config = dict(
    model='image captioner',
    crop_scale_min=1,
    tokenizer='word',
    encoder_arch='convmixer',
    encoder_kernel_size=9,
    encoder_widths=[256],
    decoder_activation='quick_gelu',
    decoder_inner_norm=False,
    one_sided=False,
    adamw_lr_other_params=0.0027,
    steps=5900,
    weight_decay=0.4,
    adamw_weight_decay_other_params=0,
)
Rows from block 8 of the text decoder, named by matrix and row number. Rows with one number belong to one neuron. Each number is 500 + 40 x the weight over its row's rms, rounded and kept within 0 to 999. All counts start at 0. Numbers have three digits each. After the name is the row's rms in percent of the matrix's.
# fc1: MLP up (decoder.blocks.8.mlp.fc1.weight, 768x256), inputs 215-255
# fc2: MLP down (decoder.blocks.8.mlp.fc2.weight, 256x768, transposed), outputs 215-255
fc1.83 094:530565501467523584516552519439555476476500465522539492457519542546516530431485503443508468494494475534451468571446443525479
fc1.84 099:541520555489504497530529489486494484439538462465477494621491551487411440522510439566493539514534510475528591498533558537528
fc1.85 096:533522498497515491472474568502463471550479527497550547539503488480544542507525415453481468456506504482511478524489587507479
fc1.86 090:509487530501506490491579514502475448533498534394506492516543553503504527495556458498493514452482508489499496502513495495418
fc1.87 103:433530522494494455592532497571497508564518483648506381474459550458538502475453482498539480436483507506514466524504484548463
fc1.88 094:496423473532465503459539520511495544479482496532450501474522483558442545543460515525482475566427514540498505505476404565544
fc1.89 093:485459493492574509394577500494533460499437562493436501425523482460540534485428482557501450490557469464555559469448460595531
fc1.90 099:392474498534407513429483461498451490468496451480530495492452494457444475513486522435526483534477460487482593495501563488477
fc1.91 101:525511555496486492516605527457457437530544537427435518484560462487515460532454557553486535533568559603478531476516526439442
fc1.92 095:544484540471399467521565506525524471488448478545527492500489485426511482571426472520517442456472503470493525485435465486424
fc1.93 097:485512504517505543450504495509473543499496456545509514511487469566527528408487464447491524470508487379522562513534464484520
fc1.94 096:467468489500606521531517498537406375523523539424460460567503461530554478486478473490471483502539518507508477457508443475480
fc1.95 102:527457516503575556521568482485472536511531473522490488530461466438556519498504544473501487506500480574487516519429522465483
fc1.96 103:440473573537521530495519512464490527521585525510538435510502503484514491511459436458449530496534522489459520549431514455573
fc1.97 102:523503501507476465524595547557532423557482563512511562432514522507451453605469494444505473491406497540504503535497511509520
fc1.98 102:569544420500477510479447490489439493524497482519476534535430475442569445490479462491464518501443500455502547479437524473500
fc1.99 106:472498508539455511519545468500512482527467517604502474558476414494513477543500525457548439485553475470578505455556445463454
fc1.100 107:578425464531497512495514460526508531506475489500466533538453515489526490450599425486463475483466511574448481556532504512456
fc1.101 099:448412461496573469484436479463587465447498540401487510467513549504526579492415498480580515504469519479482523469466414508572
fc1.102 100:563496519455497534462525432504503531553501538511523465496529511521496513462428481561518470435538565459420510494499447558433
fc1.103 100:507466441466485552482533518534536519476461498532554473565491434462476522580478391488514462439523474497509520510477472422533
fc1.104 098:496547501545522523530467489476492496480508549539526522524475436486496437514506535537474486461550430495561534524538506577502
fc1.105 107:525493535483443509474496419447533535501535547511519441468468527494526557510475430474457469538522490477453408502525444463477
fc1.106 093:486483520460482495537465504521470465507440509450513508398439461498483472469494548453596508448469512465510540492596508507544
fc1.107 104:535508481480491477460420514543507430489463478534526488518438520576548474502526499490503540499491536487457530440595521493506
fc1.108 102:487574512496555496546505453563463527477452443543492419510450470465473535527489526491535489452526443514531479518530479550465
fc1.109 105:471522450551499508514533438478469474462495515452496508463515520525490531530573528397472529473490556527501505529502372559561
fc1.110 112:541534458438469540495504518513502552510433577434494483425461482523432507508512540618565519571532495419485542542543491516523
fc1.111 103:553531440556551470471519514522586475494420529517519454464519486559519436463578498474502402493540482489458504455526542431488
fc1.112 101:465526496510421516482518495525473498515502526558399514536414501443516497464453483450541519545475549517475497552490500533462
fc1.113 102:519540484575506552494526431513494433498486449487511495546519549468499478476553471452480538540548466415573489575433498480455
fc1.114 102:495434492508543513433486484463456537504441475554469463549476428449454437487469495471570516433528528510590526565495462513469
fc1.115 102:468527500455429561520495417473475473506441450522449475492525512523510391501541475508479516524520435481504506505576459468478
fc1.116 095:464542460470437564513490536468548439467401492372519490450567473524491412495452544473534512474498479523504578540465556525474
fc1.117 106:508539540488519592460534458425400493545500554489499559565461499481501511474525519443514470455528472450544517477478473439502
fc1.118 107:498505529559549527568547559514485469500546496540491436466506536492449487520563558503489474505398543465572522567573498518487
fc1.119 105:460493581529488504478492533475550456493533408521567475508576431532522471506486493495519498493527527434509501593560593473520
fc1.120 103:504455452540423443460525504494508534517432472547513568453530537465510486526536578525431548453496539449527496527521473484470
fc1.121 104:509417501482518510527550493497497515585472532513475538513465503400486456452452542507515545495480486440510470502543499532431
fc1.122 102:447495441511495470476587495490456530502451490483532531497493510566480550539481503508523508534513557498472584485485523523553
fc1.123 099:467545513471497504552606524465472442506493545568542548467490543486515474468497514514513476432526496450511482484460524587443
fc1.124 100:557538563476451474478544509478420514510472425448490457553510517512482438435497426475431494467513485458483515477486445532443
fc1.125 100:453547441501580495455538485511492431485497523514489530483532522544491497482488505542535466506562578529503584472549501467445
fc1.126 093:568489428514491452582494499522558532556470410541515520473475524507515510451525444498417534444509495450525526510504558461549
fc1.127 097:523537468487484473503515473456565549615458493485509444441533450459472527548515497576463500525460518449553515532558489430519
fc1.128 099:524548533443535483480591467525482488515438533527448439500459550511512561484423510413462514455450509501491557479506534453545
fc1.129 101:473467520429437536514451496477533494451425542485506522427505480470495480483465419465595563513566496508422500509544549499514
fc1.130 114:542535460509592453468509450521565414515447526477524494478532451518413464431534462540496513587489533472460495588420537474470
fc1.131 095:390493512577520448536506499450458499566448511461448457536507503471484495540505493506487491550474516539562448481547433557506
fc1.132 102:460463534517453469532514546508430523467563510504481468488448503517486570510553523537469523483479534435505503558543513517482
fc1.133 095:553479480445549495451469507433537460502486524440539472484432508513500445490499521493458450431438515512586462494510510484531
fc1.134 104:544536556496411496537532470549475580480503511497499438449572500425420497446477559470409547497499474490481519582420451519555
fc1.135 098:434593504486522493465503481484491515495464476471455500522526551508564459457493516459516444486513486512482435490533531438507
fc1.136 102:474442546560488479457481459470488485567499507558441552544541484479435469477475447483583495540485558485526540473497477456480
fc1.137 099:526508524504491503609493520488423498538477553479567490547457476509475554544371547531527500489527486499416486493465451529482
fc1.138 106:522520477500515473405494527486545497592519556534445508494510574548521463538461517551515492504440556503451525507467483434451
fc1.139 100:477538503523587467396413450505514502528449521480592479491483468511431490525492488494476567501527523504490480507492540444498
fc1.140 098:507483437542543523509564570437534489565529502469489439513506531564506457521481473523554551541492573516574525443503516459483
fc1.141 090:495481518459562494542479466590511492473552452446514599437487504482502505493431500447527453532474499555489505468518543503472
fc1.142 102:489543462495606478490514524514464456493525486519465532539459453510421560544480520509566470535538522454463485450478434465552
fc1.143 101:474550454453473533520571501491458542461480462530514476454530496432561501510569570573537519500460538472469482491426456509543
fc1.144 103:463538473487543487454558530465499528488487443514460523507536480416497525589535565543518490562481532549480532547460527503431
fc1.145 095:490412518561457506547559461454453488502492403504524447424480553552486432476507469429551602513520545444475491466545545462489
fc1.146 104:543521529465528540395520546497522490544537549510465439458472480508553467478490481526523477564527466538550519515448448484429
fc1.147 100:521545495482510552539535530465493423496499500552441449505480467408482492471518501486518508479454521519548473520507457498473
fc1.148 101:509475477482451475485468521522471461551521533416529526511504542531518462491513522530582538511390510511499432501489494512559
fc1.149 096:492528467466474530493471498435545478629449502500596400469592490595481466469484491453562463501522512507492487516531482476542
fc1.150 103:460533492496382496461467540481485446491541519477535492406426458496482499488531508507481508489469519440513436475465490525531
fc1.151 096:526527458502450536475466521518476440495472529528411526504485416481499559565478476540482465442498434452509546520528470539473
fc1.152 095:516489499511502498507417551473404464452487474454538544489548504485527473454497463562524475498572550531504534443451422426494
fc1.153 100:474483482433441521471481459472503512454529563518523453565551453483491530449560522525494453459486519536482528556534473514566
fc1.154 112:478425449496501512471502515516454512480428433482475491496561509524506504483509548512510505562550483537437491536556463504549
fc1.155 109:504538493586477518489472467530468515522481471524460551523525511455510437538452471509502446558556556531449484464508504499539
fc1.156 095:481567491511505492436525426511432525509489494495466428527491580535507491473575427545526521522484408471553557535427493461451
fc1.157 098:573521451460431538574501462515496511579555551462472500468467470532514476480424541490525529467461553475474505529499474494534
fc1.158 101:454473416490503461523515403510495558465507398485440520503460545533513496497494550458540500526539548518494530500477492472558
fc1.159 101:554452520515508503501515486417498462521507472583539543488499534570565504505477462534468509597453526544539508491507548505513
fc1.160 095:525445443504506602483450470520460507402535481469483545525509481499490488460497531502427506544536547498481547470424526467498
fc1.161 097:478527492509480499398484506481493496446532502491488523514464434522456467423437583446536467505523505458520552431481412450532
fc1.162 094:541497517470493524526533547504470483507474484427539495571519586504456494423454517500457500567493522560526549483479492402499
fc1.163 103:453503526464459481489495473513461450512510545422522456459502501502460497541521513515542609485483462500492496452561555451519
fc1.164 099:512562448453479494485450454524455469493464478521502569566528491467530494512458508532455454524507497579515562544488538487468
fc1.165 102:420512568470528544499541514524524507523496501480497546492500495514590462524562480511550609539491530491455526497515545482536
fc1.166 096:491555508445504535524509505475474493513438519487474526535418445499442531552466573575518516493556469452522433468483475460508
fc1.167 098:548524502452542521470539522474462503544507568474522556515491496491550457476507547481550512486511577572529530512515539546563
fc1.168 091:571483487421521502554547455415443444540399519478559531543479500520552557516554491493447489500446544553457564477509526504491
fc1.169 100:510478465524548509522553495515488417490495525493507534521442521534484487486462439465417517507530516502526509479494459530530
fc1.170 104:476475528483408449537489466511542514532494431549513444514511575471477481420488540552525478471507494554421559414572479433485
fc1.171 104:570538498439498509446586479485469533485546466512552498468554493466487454510494540424534528525473515519526535479492553445504
fc1.172 102:503491416458494545515507539419509555421493445428481465535523418470499483450439485444463444530542550492427500529508482434455
fc1.173 100:440525521565471464477515476501539474444504485523459578459443446471493531468439489464444471476490529527506446476457489483504
fc1.174 105:490408544439483492526482515518478547415417543511515568497468536484569556415556510455526538560487531518528509430467513541482
fc1.175 106:539442437513515456464511502466432525499555461479472517474521528464468466453457480501538485509535578502465511466509486545430
fc1.176 092:462529474539498478539501493449531493473464588473535541514461486484558549495518499462513541484546567545462505491455461446461
fc1.177 107:411454529495533554500465551464443503573473546535423519452484568465605460517466471427554489487510485467430539522450466591521
fc1.178 096:538423523462510531485488486551484460472506417553563408555480516456541501501481502473443510423470429497488439488594542537492
fc1.179 104:472472495515480451471398510546502419511459514499460467523431483508491521481408542488569508465471521548542461517535592439480
fc1.180 106:578482488426431471490472535573527543509426542467527506543524559452492478465455532496484445562472419454455538478474520505506
fc1.181 101:594470468449482487514505494480440456463530485554557538526483514509447554520512522578491571473454569446573557608495526464510
fc1.182 099:487474503467493570510486510516401523529515457493462443477477462461482493530457516515587559473478494469444475494498555447501
fc1.183 093:502463519457502515505510551551469499474500442474463492507473545457532526439521410468493476547520467541499530489452470573522
fc1.184 104:366491465550489521418474556467598466511489526508467481508465493491497603440483488453504507571512500497521463517518472447474
fc1.185 103:496477455431547520472573476513542473584465552516542526548504467431543472458464461534521494433471526479454452382545481416562
fc1.186 100:522455475558497436502504501482457514456424514506505398497462523491488495492504552442522481453533509452470491518524560489437
fc1.187 101:438469459571454486508537516501459495519451491562460459452511450501425497460453457455503425521560503471533474498464566498485
fc1.188 102:546472486468572464428519506549529454391489553423549551539560487522464525479488535382466534498486526533554519430511495529435
fc1.189 091:437497472477459473576533558455449517394454482475517525483480530527527551483470449556599531448533451537543505464467530509483
fc1.190 108:479523457511512447460496451518492459578505531466497502504472468495552492511574557524518472434515441542449483469552470519474
fc1.191 098:460454485475459521362510541491505432499495504459420470570506503542449473548524473458526500548451504597513520521492448560494
fc1.192 099:491505560473507486470540504479494556426497527531508502440526522491515553451517483484484470515480491577449464494538436504545
fc1.193 099:493479509550562559490552426480529517520544529558509522513523396516542556451537566446451561534508420494547524501460489555475
fc1.194 103:521558502490510505489536551514515556537588549530531537516504444407491575453477466513509482501445487521534518564520569518423
fc1.195 104:583478475539433456539503473494497476540441533527579474536479496445511515560482531512519440449550483518484478511478538438512
fc1.196 111:578483529409474524444506509479554470480563516524498526489466535500490461413476553468517531513478572486559529487522544411578
fc1.197 099:482424468488542528463489467420505505552542478532508545492473433537493519476482425466526514511531484505468541457514420540490
fc1.198 099:500490475491547519514539523545488509471516445538493553477455463394540488477492482487382472525453498506449429523515502489483
fc1.199 102:553463528440486591528486578458473501504486484488444521539472476533447546452490532486547529459477535504481439514496592479511
fc1.200 102:510450459462482484436448503463487522515476491530480514393499516442634516513546441444446467522499573537519467561445496479502
fc1.201 104:457477509456465497483516464489536488535490447464436533501451516517464478489552482478503431458395507531454533460509534500490
fc1.202 098:533497507424544537504521526499507516466482454470549492533447576462442527544452523486519446499528528516479552516517551570463
fc1.203 102:498531517443544479507472486450480512527549506550484456512466529569537463523510419467535530484464503431472518499477521493496
fc1.204 099:471544447595521540536529551461473476560523501554512499484497447446540517464533519519508419562527558517453452524503434495516
fc1.205 093:387483559512476512526519459535541478535518471463473418536424455476452528475523487508502526461501512461468499522535463447409
fc1.206 096:479477413475548471502466461462486512466536532511497490501501462506589500481571519459525504493501495482444454533588487480481
fc1.207 101:516443519467505483508527474534514535530504437495552483455386517506510469447527525527425562507505524413561498539489454536405
fc1.208 098:467523565482541468513547465517518516431531471466519485488489504506485457541434512479533445510527516521418518508453556598502
fc1.209 104:502503527468429485560469491511538440512502447448547526518475415505453478518528504440510521507563559466481511457417520485405
fc1.210 110:470534509567463474505535465477454573510402481471530449458450486465524528501587502483463488549475480545507541475492478488463
fc1.211 096:528518491566521548421509530438479469447504494488450522484484430394478454563431491540504467521592513524520506503553529514573
fc1.212 102:509471496454556527490522475523455553507442508484477466501507418395503483555459462431560459476503499512544494481576497445554
fc1.213 099:550449489446565493442465549550558508510515499567527481572516560539436491432493460443520448485584440475484502569543469504467
fc1.214 103:564544444594557463525429455511539500457503499447452403518532443407491478433546512511528477472434516487526531513435498496482
fc1.215 098:568440557533455551555464448489472457450488487519522462556551445492462542456519452535556538507470477610503414522526519478470
fc1.216 093:540424494490506529456580520584502578468516453536457479484484569464521515446483528497552490501517570516541558522462527459450
fc1.217 100:481419549484476447516463422494452446461459483477553434516428458505525506459557533461412445556533472581530512575504597484546
fc1.218 099:451512484528429480450456447494449459484431511454489490464466479514468482360463554490483500468483488476533500510479533501513
fc1.219 102:472476488457508600525485454475529479510537406551481483508558472499432595526535516454526482482470440446506439422482495547469
fc1.220 099:462441584495503485393501532490486496465558451456396455437456475469534500486457510492544524591460495483477475571536502475481
fc1.221 101:436504503527532516463486495519503434523511465468590510520508526526517463420469516562455491454514569499508521484623501488470
fc1.222 105:521534471493508529471513543496412525495470473475501396487453419504552472451414505507492454487487503458510547466526532483519
fc2.83 095:437474505499552472518490467462453476502560503445430527481494510468524468527556461546460529541491520477481477489464481449493
fc2.84 104:503570488512433549428474507454507457554505561481494518401531473594456514488481558524528459523455455476506415460419423477404
fc2.85 094:525413493539518504509585438511546435508440416566476566508502462537474442516477535503523547575573533484473527468455486500483
fc2.86 091:508536479477513605514517491507494557588565504571582494491517511462556464556492533466530527450604589463457564492486488490539
fc2.87 102:595441503489478534486481528477521508472507609509526540555572491490487459511456523482433496558494468541529485451498560559508
fc2.88 088:495609499496508475491534469505493531482514432428597511549530558499486495487515448550456464483548445545460519496499577530475
fc2.89 093:494546491519478491525427536486528545519532447521508414527602533491442549459512454471549576514509458505474468509492495447515
fc2.90 101:535516440528521573518482537463469520533528496548531541478591469504537440558425540578480504526453521466562459546468492547489
fc2.91 101:494505467443549457439492437516520503487484490572532419516465527476494565416497481494531460498488506522511511569475482534452
fc2.92 092:465508498620508541456445485522484569479590504493451484440506562513460510435506519483480570538488542561456448468538555518550
fc2.93 098:464498534431469502527527475428445555540475434470504504486495462501475480510483516508543525543485461570514489504572499508477
fc2.94 095:458476487506458483405494466534546542473582548471521467480511595431503479449499585439514498470536496552492482523448488511470
fc2.95 097:485564441545459502519449461522440486519489423511523466425550534494529477508424521534480479401536505467525550493532493475423
fc2.96 100:531454498509531491506566494515472520509517435437510482509531533554556537520568419528476556465512527514473555512470427534534
fc2.97 104:461536475500482464447465488433433540424516516555612474493487483526541514456607517446501479510546531504533428476474493454480
fc2.98 095:478492510456535488537539477477490483488523457541497458501507531444416511465457507465478492520526478455524468556540457471467
fc2.99 107:570476496462548533486493487513445493574550515474518482519613479485498478526494426518521491504491549499416541529517480455515
fc2.100 102:537464464480516535525448462544559503570478542447468509497519454510481467484528510539539486447471498518523490458443452514486
fc2.101 105:565462457469558550487504480597555476492482518482501527504457536474500493576556448555499480468496555584520491438566463512471
fc2.102 100:506444482520593456503476450485571509434467509552443581581475438485472518453560502450446562538477435535563553537501613462512
fc2.103 101:534496518481493433532426500489548537498545556496479512540478505481489494504452506506466489481506517459488560452449483590560
fc2.104 096:434520513481517481511535525491493513480440422488566561424510519495508551456607543439484489462483503526414492451491448522520
fc2.105 110:533482543527496421489533542471522499541501522503558514555520488543516520507557474487525579514431525562543491557539561466518
fc2.106 089:514514424443477515507467560512474496474560475417497541500545476475501556508516430491483471497536476490520543563474500430471
fc2.107 108:533460500509517466440530500520473521626504534553453498486517532402505513494472492585511520399522460493620454493413471483461
fc2.108 100:461435435529497468462527461466505491500539616511520520490520546478527509524481518473468552494495504490478506492468505463465
fc2.109 104:491449532522554454507467503565493477535538631410504459497567508515560486557448449529488504509590462521518476503519602487520
fc2.110 105:468505545513447526496545448510457508426529479552524439514486476459495557432480518405528444492513466592500530495479505484465
fc2.111 102:460560517528539561529522443505498454491554485514461518465459559459495556511509441534508444539492449577536518461513423499474
fc2.112 103:496433485453519518518486494525541487499484521493543421462509500563524519473518450494518542479533513444558475552495434501562
fc2.113 098:487442515473527497560500512538450541509533505579420450446549563464482481558483500506608443491516555471504507533463488493563
fc2.114 100:520471457435485525505428472509500433533556474462507542489527503516516549560511419485493551529443444587488534529508520442530
fc2.115 102:478517541520569498408499519512503442438507532446544543494489463441499608440524498476521541503473473510536537535436489516533
fc2.116 092:521501508495447513512501428523531549565475582559547427492481542454511549474486506600464491494457418470534471508473527551579
fc2.117 110:469479493491560476488509594502585400480511473541518535483481513473537490459448477494444488462523489390497422449458444500500
fc2.118 104:541471467489463540538552442520504498470526494467517539455537488471532564483559500484467550511540486459499497395426516464486
fc2.119 102:524476515434532508542541459435549543478595556457439423531474561542520506552520463496490498505501426537485521500475454463502
fc2.120 109:542469487525524482470480535464473497454610462466442491492412510542529498480423516458544519531520518532457523556518545477492
fc2.121 104:528515450474467565454472524474464430437500563531477493568448469489467524553487476510520517546493461512512485495515452510526
fc2.122 103:576496600449502523589489497458468464441519568530466491522455500509471501439475495474520517508491528491448440449528489491498
fc2.123 097:562529528529523455514505537522509483521469579451509511494518493441529555471541556538477439456488493416521536441598516502525
fc2.124 100:533512497510470565527444510494511460446646587528516554499471494546452531566516496533511445526496450543418484526504463526577
fc2.125 101:492414425500477493511474467517547482461535530485504530484480534549502420500488422487529536513566496449476488544581548508490
fc2.126 099:516510568477478476502471508584483516536480490510564483453475531512515614512487447445547498509491481472540470464540466472460
fc2.127 095:475469484489463511585469486511494479592565496433447528462567439536509485487561532491548525506454464531459486531518571471501
fc2.128 096:514516453506492523540494490609514488492471575589512492524544472578499497523495545538483551547497516469496488545598450552524
fc2.129 098:527572495529443542471534512561493465539501516539467473496606502470447542528488541466423410499508515538538565589519498553482
fc2.130 103:518479420556358504500511454477442483492578505509492471471521527528461507571526505469468486498544513459510528449460566516559
fc2.131 101:512465495519464544424562448411452512456480526543490386514472528503491552560520461521471460429487495431531530449483534474496
fc2.132 097:553528453463506529505499494538515517483481515479484488440524553422491516506550529481477503500525416511535542414486473539454
fc2.133 096:433529539575465498536583487442422547528495434487535529531487464508543506490493459480518421505497424457511523480516509529455
fc2.134 099:478509461520603473546460480550506419528498492460481523452513451528493545529514485519534555472527488557543474470593481406501
fc2.135 097:500496477492496462600511491471569539553510561497530460499432423443421491459529452517484514511464544507581554470491481564516
fc2.136 106:462512519502481571452475501404489463488585469494435483552471501498544561518539584508486440479454524464561516491421418458481
fc2.137 098:484466469464484540437491536460495441564492427546518510470549467511515517436492547568498570430487553485562444501545542495521
fc2.138 112:516475477544451488462519443494452524483570484488488563425457501494501542513556558527555453518470484507498456496470463603504
fc2.139 097:517476511481424532458486459514515542490504511483429456558523490491486496508493531531470476470583405544560497516433433516446
fc2.140 100:475502502517474468519513468542495531494496477577520517435497551477484535518557452479452477573442455577526494531500529560512
fc2.141 090:505472473541459472491489512499514503524526544550509529459602431536494514494502464535441497489447528407560448520480518500520
fc2.142 103:496480467490519482479528498512507527555478533464504515499436547464581476437514420533550478537466511492434527519533516498539
fc2.143 096:519534541516524496417484470544584461551565507516450567512471502528500464515480459559488465497432473429458509590524497570540
fc2.144 103:462484497522499536449485533543517453585519584443534448471537493560460563483544522500486511493521584471536561499508481498468
fc2.145 099:519575515478552436546465467529523491447523578514530491514461554409436556491472492436507546549546471556477551472484517491484
fc2.146 106:489505464579436582508496474540481503529491496451447544461475437428422510444454494460477504494425536474488504473511530504514
fc2.147 093:494445507501536488525549452521457534493457496423519462480512565510540493563417560509424467508536452504505433478473452494483
fc2.148 106:477468484490498437468476439477559586509520483553472503484510480462485494476506505470466604496531463466493462501478505519419
fc2.149 102:432563486448514505526453522541418444501518516485468534447450503452575465527467487551495503545515507522450508603481497541530
fc2.150 103:524422577516524534525487459514565540571455508483481520537468503501517533525535516474463455468459490473503509470463521444493
fc2.151 095:485541488516473440489486501462520442513498492515610484560573470492453466496466484517441498453617612501454470485526510458533
fc2.152 100:503487468544517521503600452535520455488525489506553509472546456455473571560526525482410490505510496435517511560526514512443
fc2.153 097:525493456501503492536599526527513470487463453491420500417435467488479455497466491478499451542499519488477505540503474514414
fc2.154 111:465481475460453456505568453508458464530462502553480535546536463475476450517405493505536465479464460512534485445423547530505
fc2.155 110:453461521432577502512505476551491530546525470566496497489454491544499490448506520476524519460501522464489597489564631515520
fc2.156 103:521477468518487441462514432480536543426460411566505508477465571488408523488521519502493495518466546530485441496548529516480
fc2.157 097:441506493529529533425529484469546522368442488578557513456522533451497488478500435555491534538559486493461546499549531469515
fc2.158 101:515564568501502540479432505515558451527465427552503477509529398477491524491461461509504456540523503457562514450478508497539
fc2.159 105:542511474487569516591441446490586477446476490515512492466456544477465494507523543521557504460517419501563493486498488430551
fc2.160 108:509507518500535402494563513512452528488469575485489456459488485474525494553459496453566429487481384511505469449492469521511
fc2.161 100:485475508487430486492494555477504534490506451538545503577490523428530432522541518500441515493387446492478450596481579487507
fc2.162 101:578499535537487514454552586557542531531480556519570442387528513515554507481446497527473489500512484508536538499516590471542
fc2.163 100:478509447523483543446551507515521551468549437531527460559479633545520538501482554537475407494504507400540542567476512529426
fc2.164 095:520451523503461512497482608541499474455438543472546460456460588506469452506539493496536495516448553446461568503544441530599
fc2.165 106:547534469535485459450502491530477507488520507541500477485406458479451547453469547466510500487490478527565513481514514449502
fc2.166 094:465499502515482487475510539497512571543488505427468502520496496537557465526464456434473564447472491518447501510515546502492
fc2.167 104:490526482525528499520511536450542469459519436538491505466488481449522467529473477574477438540509567434464547488426475564507
fc2.168 093:477526484510482435499463444549471536512520465506476546488526446486451459487463510480488498499420493452546466511514460438460
fc2.169 106:511521463448525531497483508560505482520565507543477510555592459439561598521464541604516492460392414531556548482575532459428
fc2.170 097:539509450531587490532438541505436425505557520419389535416528470462480413515516517529462493467524498486486469554493482563423
fc2.171 107:537648505535498527581425551490534513491457470538445513501446492476450509498508473504481450533550481487514488403503456556498
fc2.172 095:458496545490534528488476545490504512520461474479505570419493549516552503549468441473528458529469446559550403512533425547545
fc2.173 100:458496499494472508485477447517495554486471476510552472497530537551522497462510550527557488522444462427489533483506485515456
fc2.174 105:509531453493491487513538474480450484508529511487622449535554509551511478469520517537417540506530456450471509543473473479464
fc2.175 102:471625536491486502557438562562507448518469549507489495549525524558583520556480444497461490519508504449490541473509573540502
fc2.176 092:454465455517519549524494526544535516448496478508421512478473520513457450506451512485543502415490523431602486473493492474533
fc2.177 110:441462483492470442525504374497509517438522534570446466496597505534454485438544597480425525508498518550478449504513481422478
fc2.178 095:491463478564539447481549566537553470597451447470564512467507566508428518509537497508475529546554536471515604478498496498497
fc2.179 101:514567514485530463530470482508452499448491510468507507504441508453516545531505451498526512505506491572437526560480437385538
fc2.180 109:397527535563540557516529492450477523513495496535462497424482489468517520521467461560453477477485532522463563496418490470485
fc2.181 108:488550609562494571541436522515482560568489489491468555505560434500553525454532513477602464495494518515466485447492514469438
fc2.182 097:477496446525467522514486484473504460485516475451536563522480536519572444469512523505459474473538500574520478486496413448495
fc2.183 089:485559496514505477469542467413510471496533465432493522474415594539441534477524493466553484452511432418489467488533475503483
fc2.184 104:510544514473530490510501490457406534485566527482510503558552482462522472512496530472457455463482452507527545467489517498544
fc2.185 096:513521503582481517463497510477545505448531515519445505462444525545484486463530481448530570420493498498548514481520537589434
fc2.186 102:505491559496475518552487514489509473527548500506478437490533454393493445479551484515507456563538515587591550535499454477478
fc2.187 099:534451521522425508459483491443538575447488476513552519547471549433493539567506544475541547483410536530467524426502485519492
fc2.188 103:502511476492417486601542479468511515564515485561442465449491537514479509485561537476497440516591581503518417512537430552497
fc2.189 094:466458442505489488415475458494608500489538524513426460499524496495514469462556615563552502531479480561475463441577497510512
fc2.190 107:502474522503454509473501521534469409530589536514485473546512509526439452482541517564524463537515580436485521539536529447517
fc2.191 102:509518472516567549532473535551488478471458512500599398506487502470473431504488443462423434528519517464461497518465552505498
fc2.192 097:527464478552481555500500540505485465524456496527499454525444512463502525444486525537496481491442523520507484552586520537462
fc2.193 102:458522511465477548509471508500489512433527537395483454455437560523467465517402438478538578487472421485517489489461458459467
fc2.194 102:516515476471518504447531493520447448456544454455503476509516406534523436553529524435470468532533544487455523449500508536541
fc2.195 098:481455518510449586480531498495514512481520490521473513523516519543507531462455494497476536505514498530475524503487458497480
fc2.196 106:480436486451504520543537485601417473469482419421485430536579500518508468467562489511523476448508454520424523571477465431410
fc2.197 096:598425489542435494488544488500503510526509521532450484516505550533375530483529606507549509458505503417479505485500462505410
fc2.198 101:436516506524527446495425454511456468552426547527536477413449511545407536478506451477522494580506557428472464482500527493496
fc2.199 102:467454464537532503471550451499470498529534509496546461514501498499477513505432477454512517483629426528557536496535491528523
fc2.200 096:471511496524480562499489442473489517514532476547530483572495539503459494510432528504501549448595485425506521568566520550484
fc2.201 099:490436534544429497545556521496526480536550471504486512501579535518542458507562506502450549538598505512531519504463501511491
fc2.202 098:493517504484539440507447497460459553481553548541496446495510531492426507531516489480520455614501439461474491476490515467591
fc2.203 101:513468509529449485547482454530494505531484459444534455496502504512568508487485549534496517569510477478427512509479507494560
fc2.204 098:533480489514487511567518516524477442455498495493511419511531567532477514524463519563495476444512493489525533421454505565575
fc2.205 097:517472459430509479460430542531512481489469499463505508478541548521553537525501507443488465543453506534539517489462543568489
fc2.206 095:533469485576486554579498432551483467459547506508498471531539449505580438423494426507530587539493400531593550516492511464506
fc2.207 100:499557520461439610476517499521457557474445454515496416551577480510469518451464505466536514528427471577545563527517541527505
fc2.208 096:492486497542568518436491600495535535603482508448547600527494543590513507438486471594431541533382466449495482467537558483526
fc2.209 100:449432470505527484499491554528443464494463572506432521514491541544536541526459527546491537560394524545573542577480479484557
fc2.210 106:513465517536439452435488540456543485588504477496461502519527521546512475514489509503551482504499493528422495519523514461505
fc2.211 089:541558502525469469471515509477479531500519525431496482474489514527561406560495511496474506427499511471501555433464501532544
fc2.212 107:502429424500440477506517495529467502485479467464488525463483543545525516519541489490508568510506468508437532459544467585489
fc2.213 104:515548522493464521448506544475473536494449462518443532496582440500516435478488550592520418453531499531490564465455534473562
fc2.214 102:552551511516490434483492421486492519492520481501430450585517459466390515545481483529432544590476532453495514438452500480515
fc2.215 099:413495515493484496479449514525544602545499526488513530511463487450523438480482509526509469551531481482515477469495486511551
fc2.216 100:474508462500516529492456533471473429531527515522472488484523506495516432526520535558486522559469428462468385554547507478535
fc2.217 101:517478429477568546465538460473549505424546507512550532498469462510480518493499487499521553489453548461466524541521463534542
fc2.218 092:542467510485556486529460551513488515508523478488508516525483491436514521499537448489501555508558530498538477463503580543512
fc2.219 104:534498451459475503520426526588460476500528601530435555492407531513447540499443510464462478472503575488456523508512464523518
fc2.220 101:436425466499540507476440534517510523511438590418528439515548556466541448421475492520481483379483542481505559527473492423531
fc2.221 103:439503491502523421555496523434534523531535503553453493480490565426461509534504525435446520546464465473444484526440531535521
fc2.222 103:537569430429471488441566519466472552382533490454460575494505477494484530522504452521488540522486482479423475506521472463514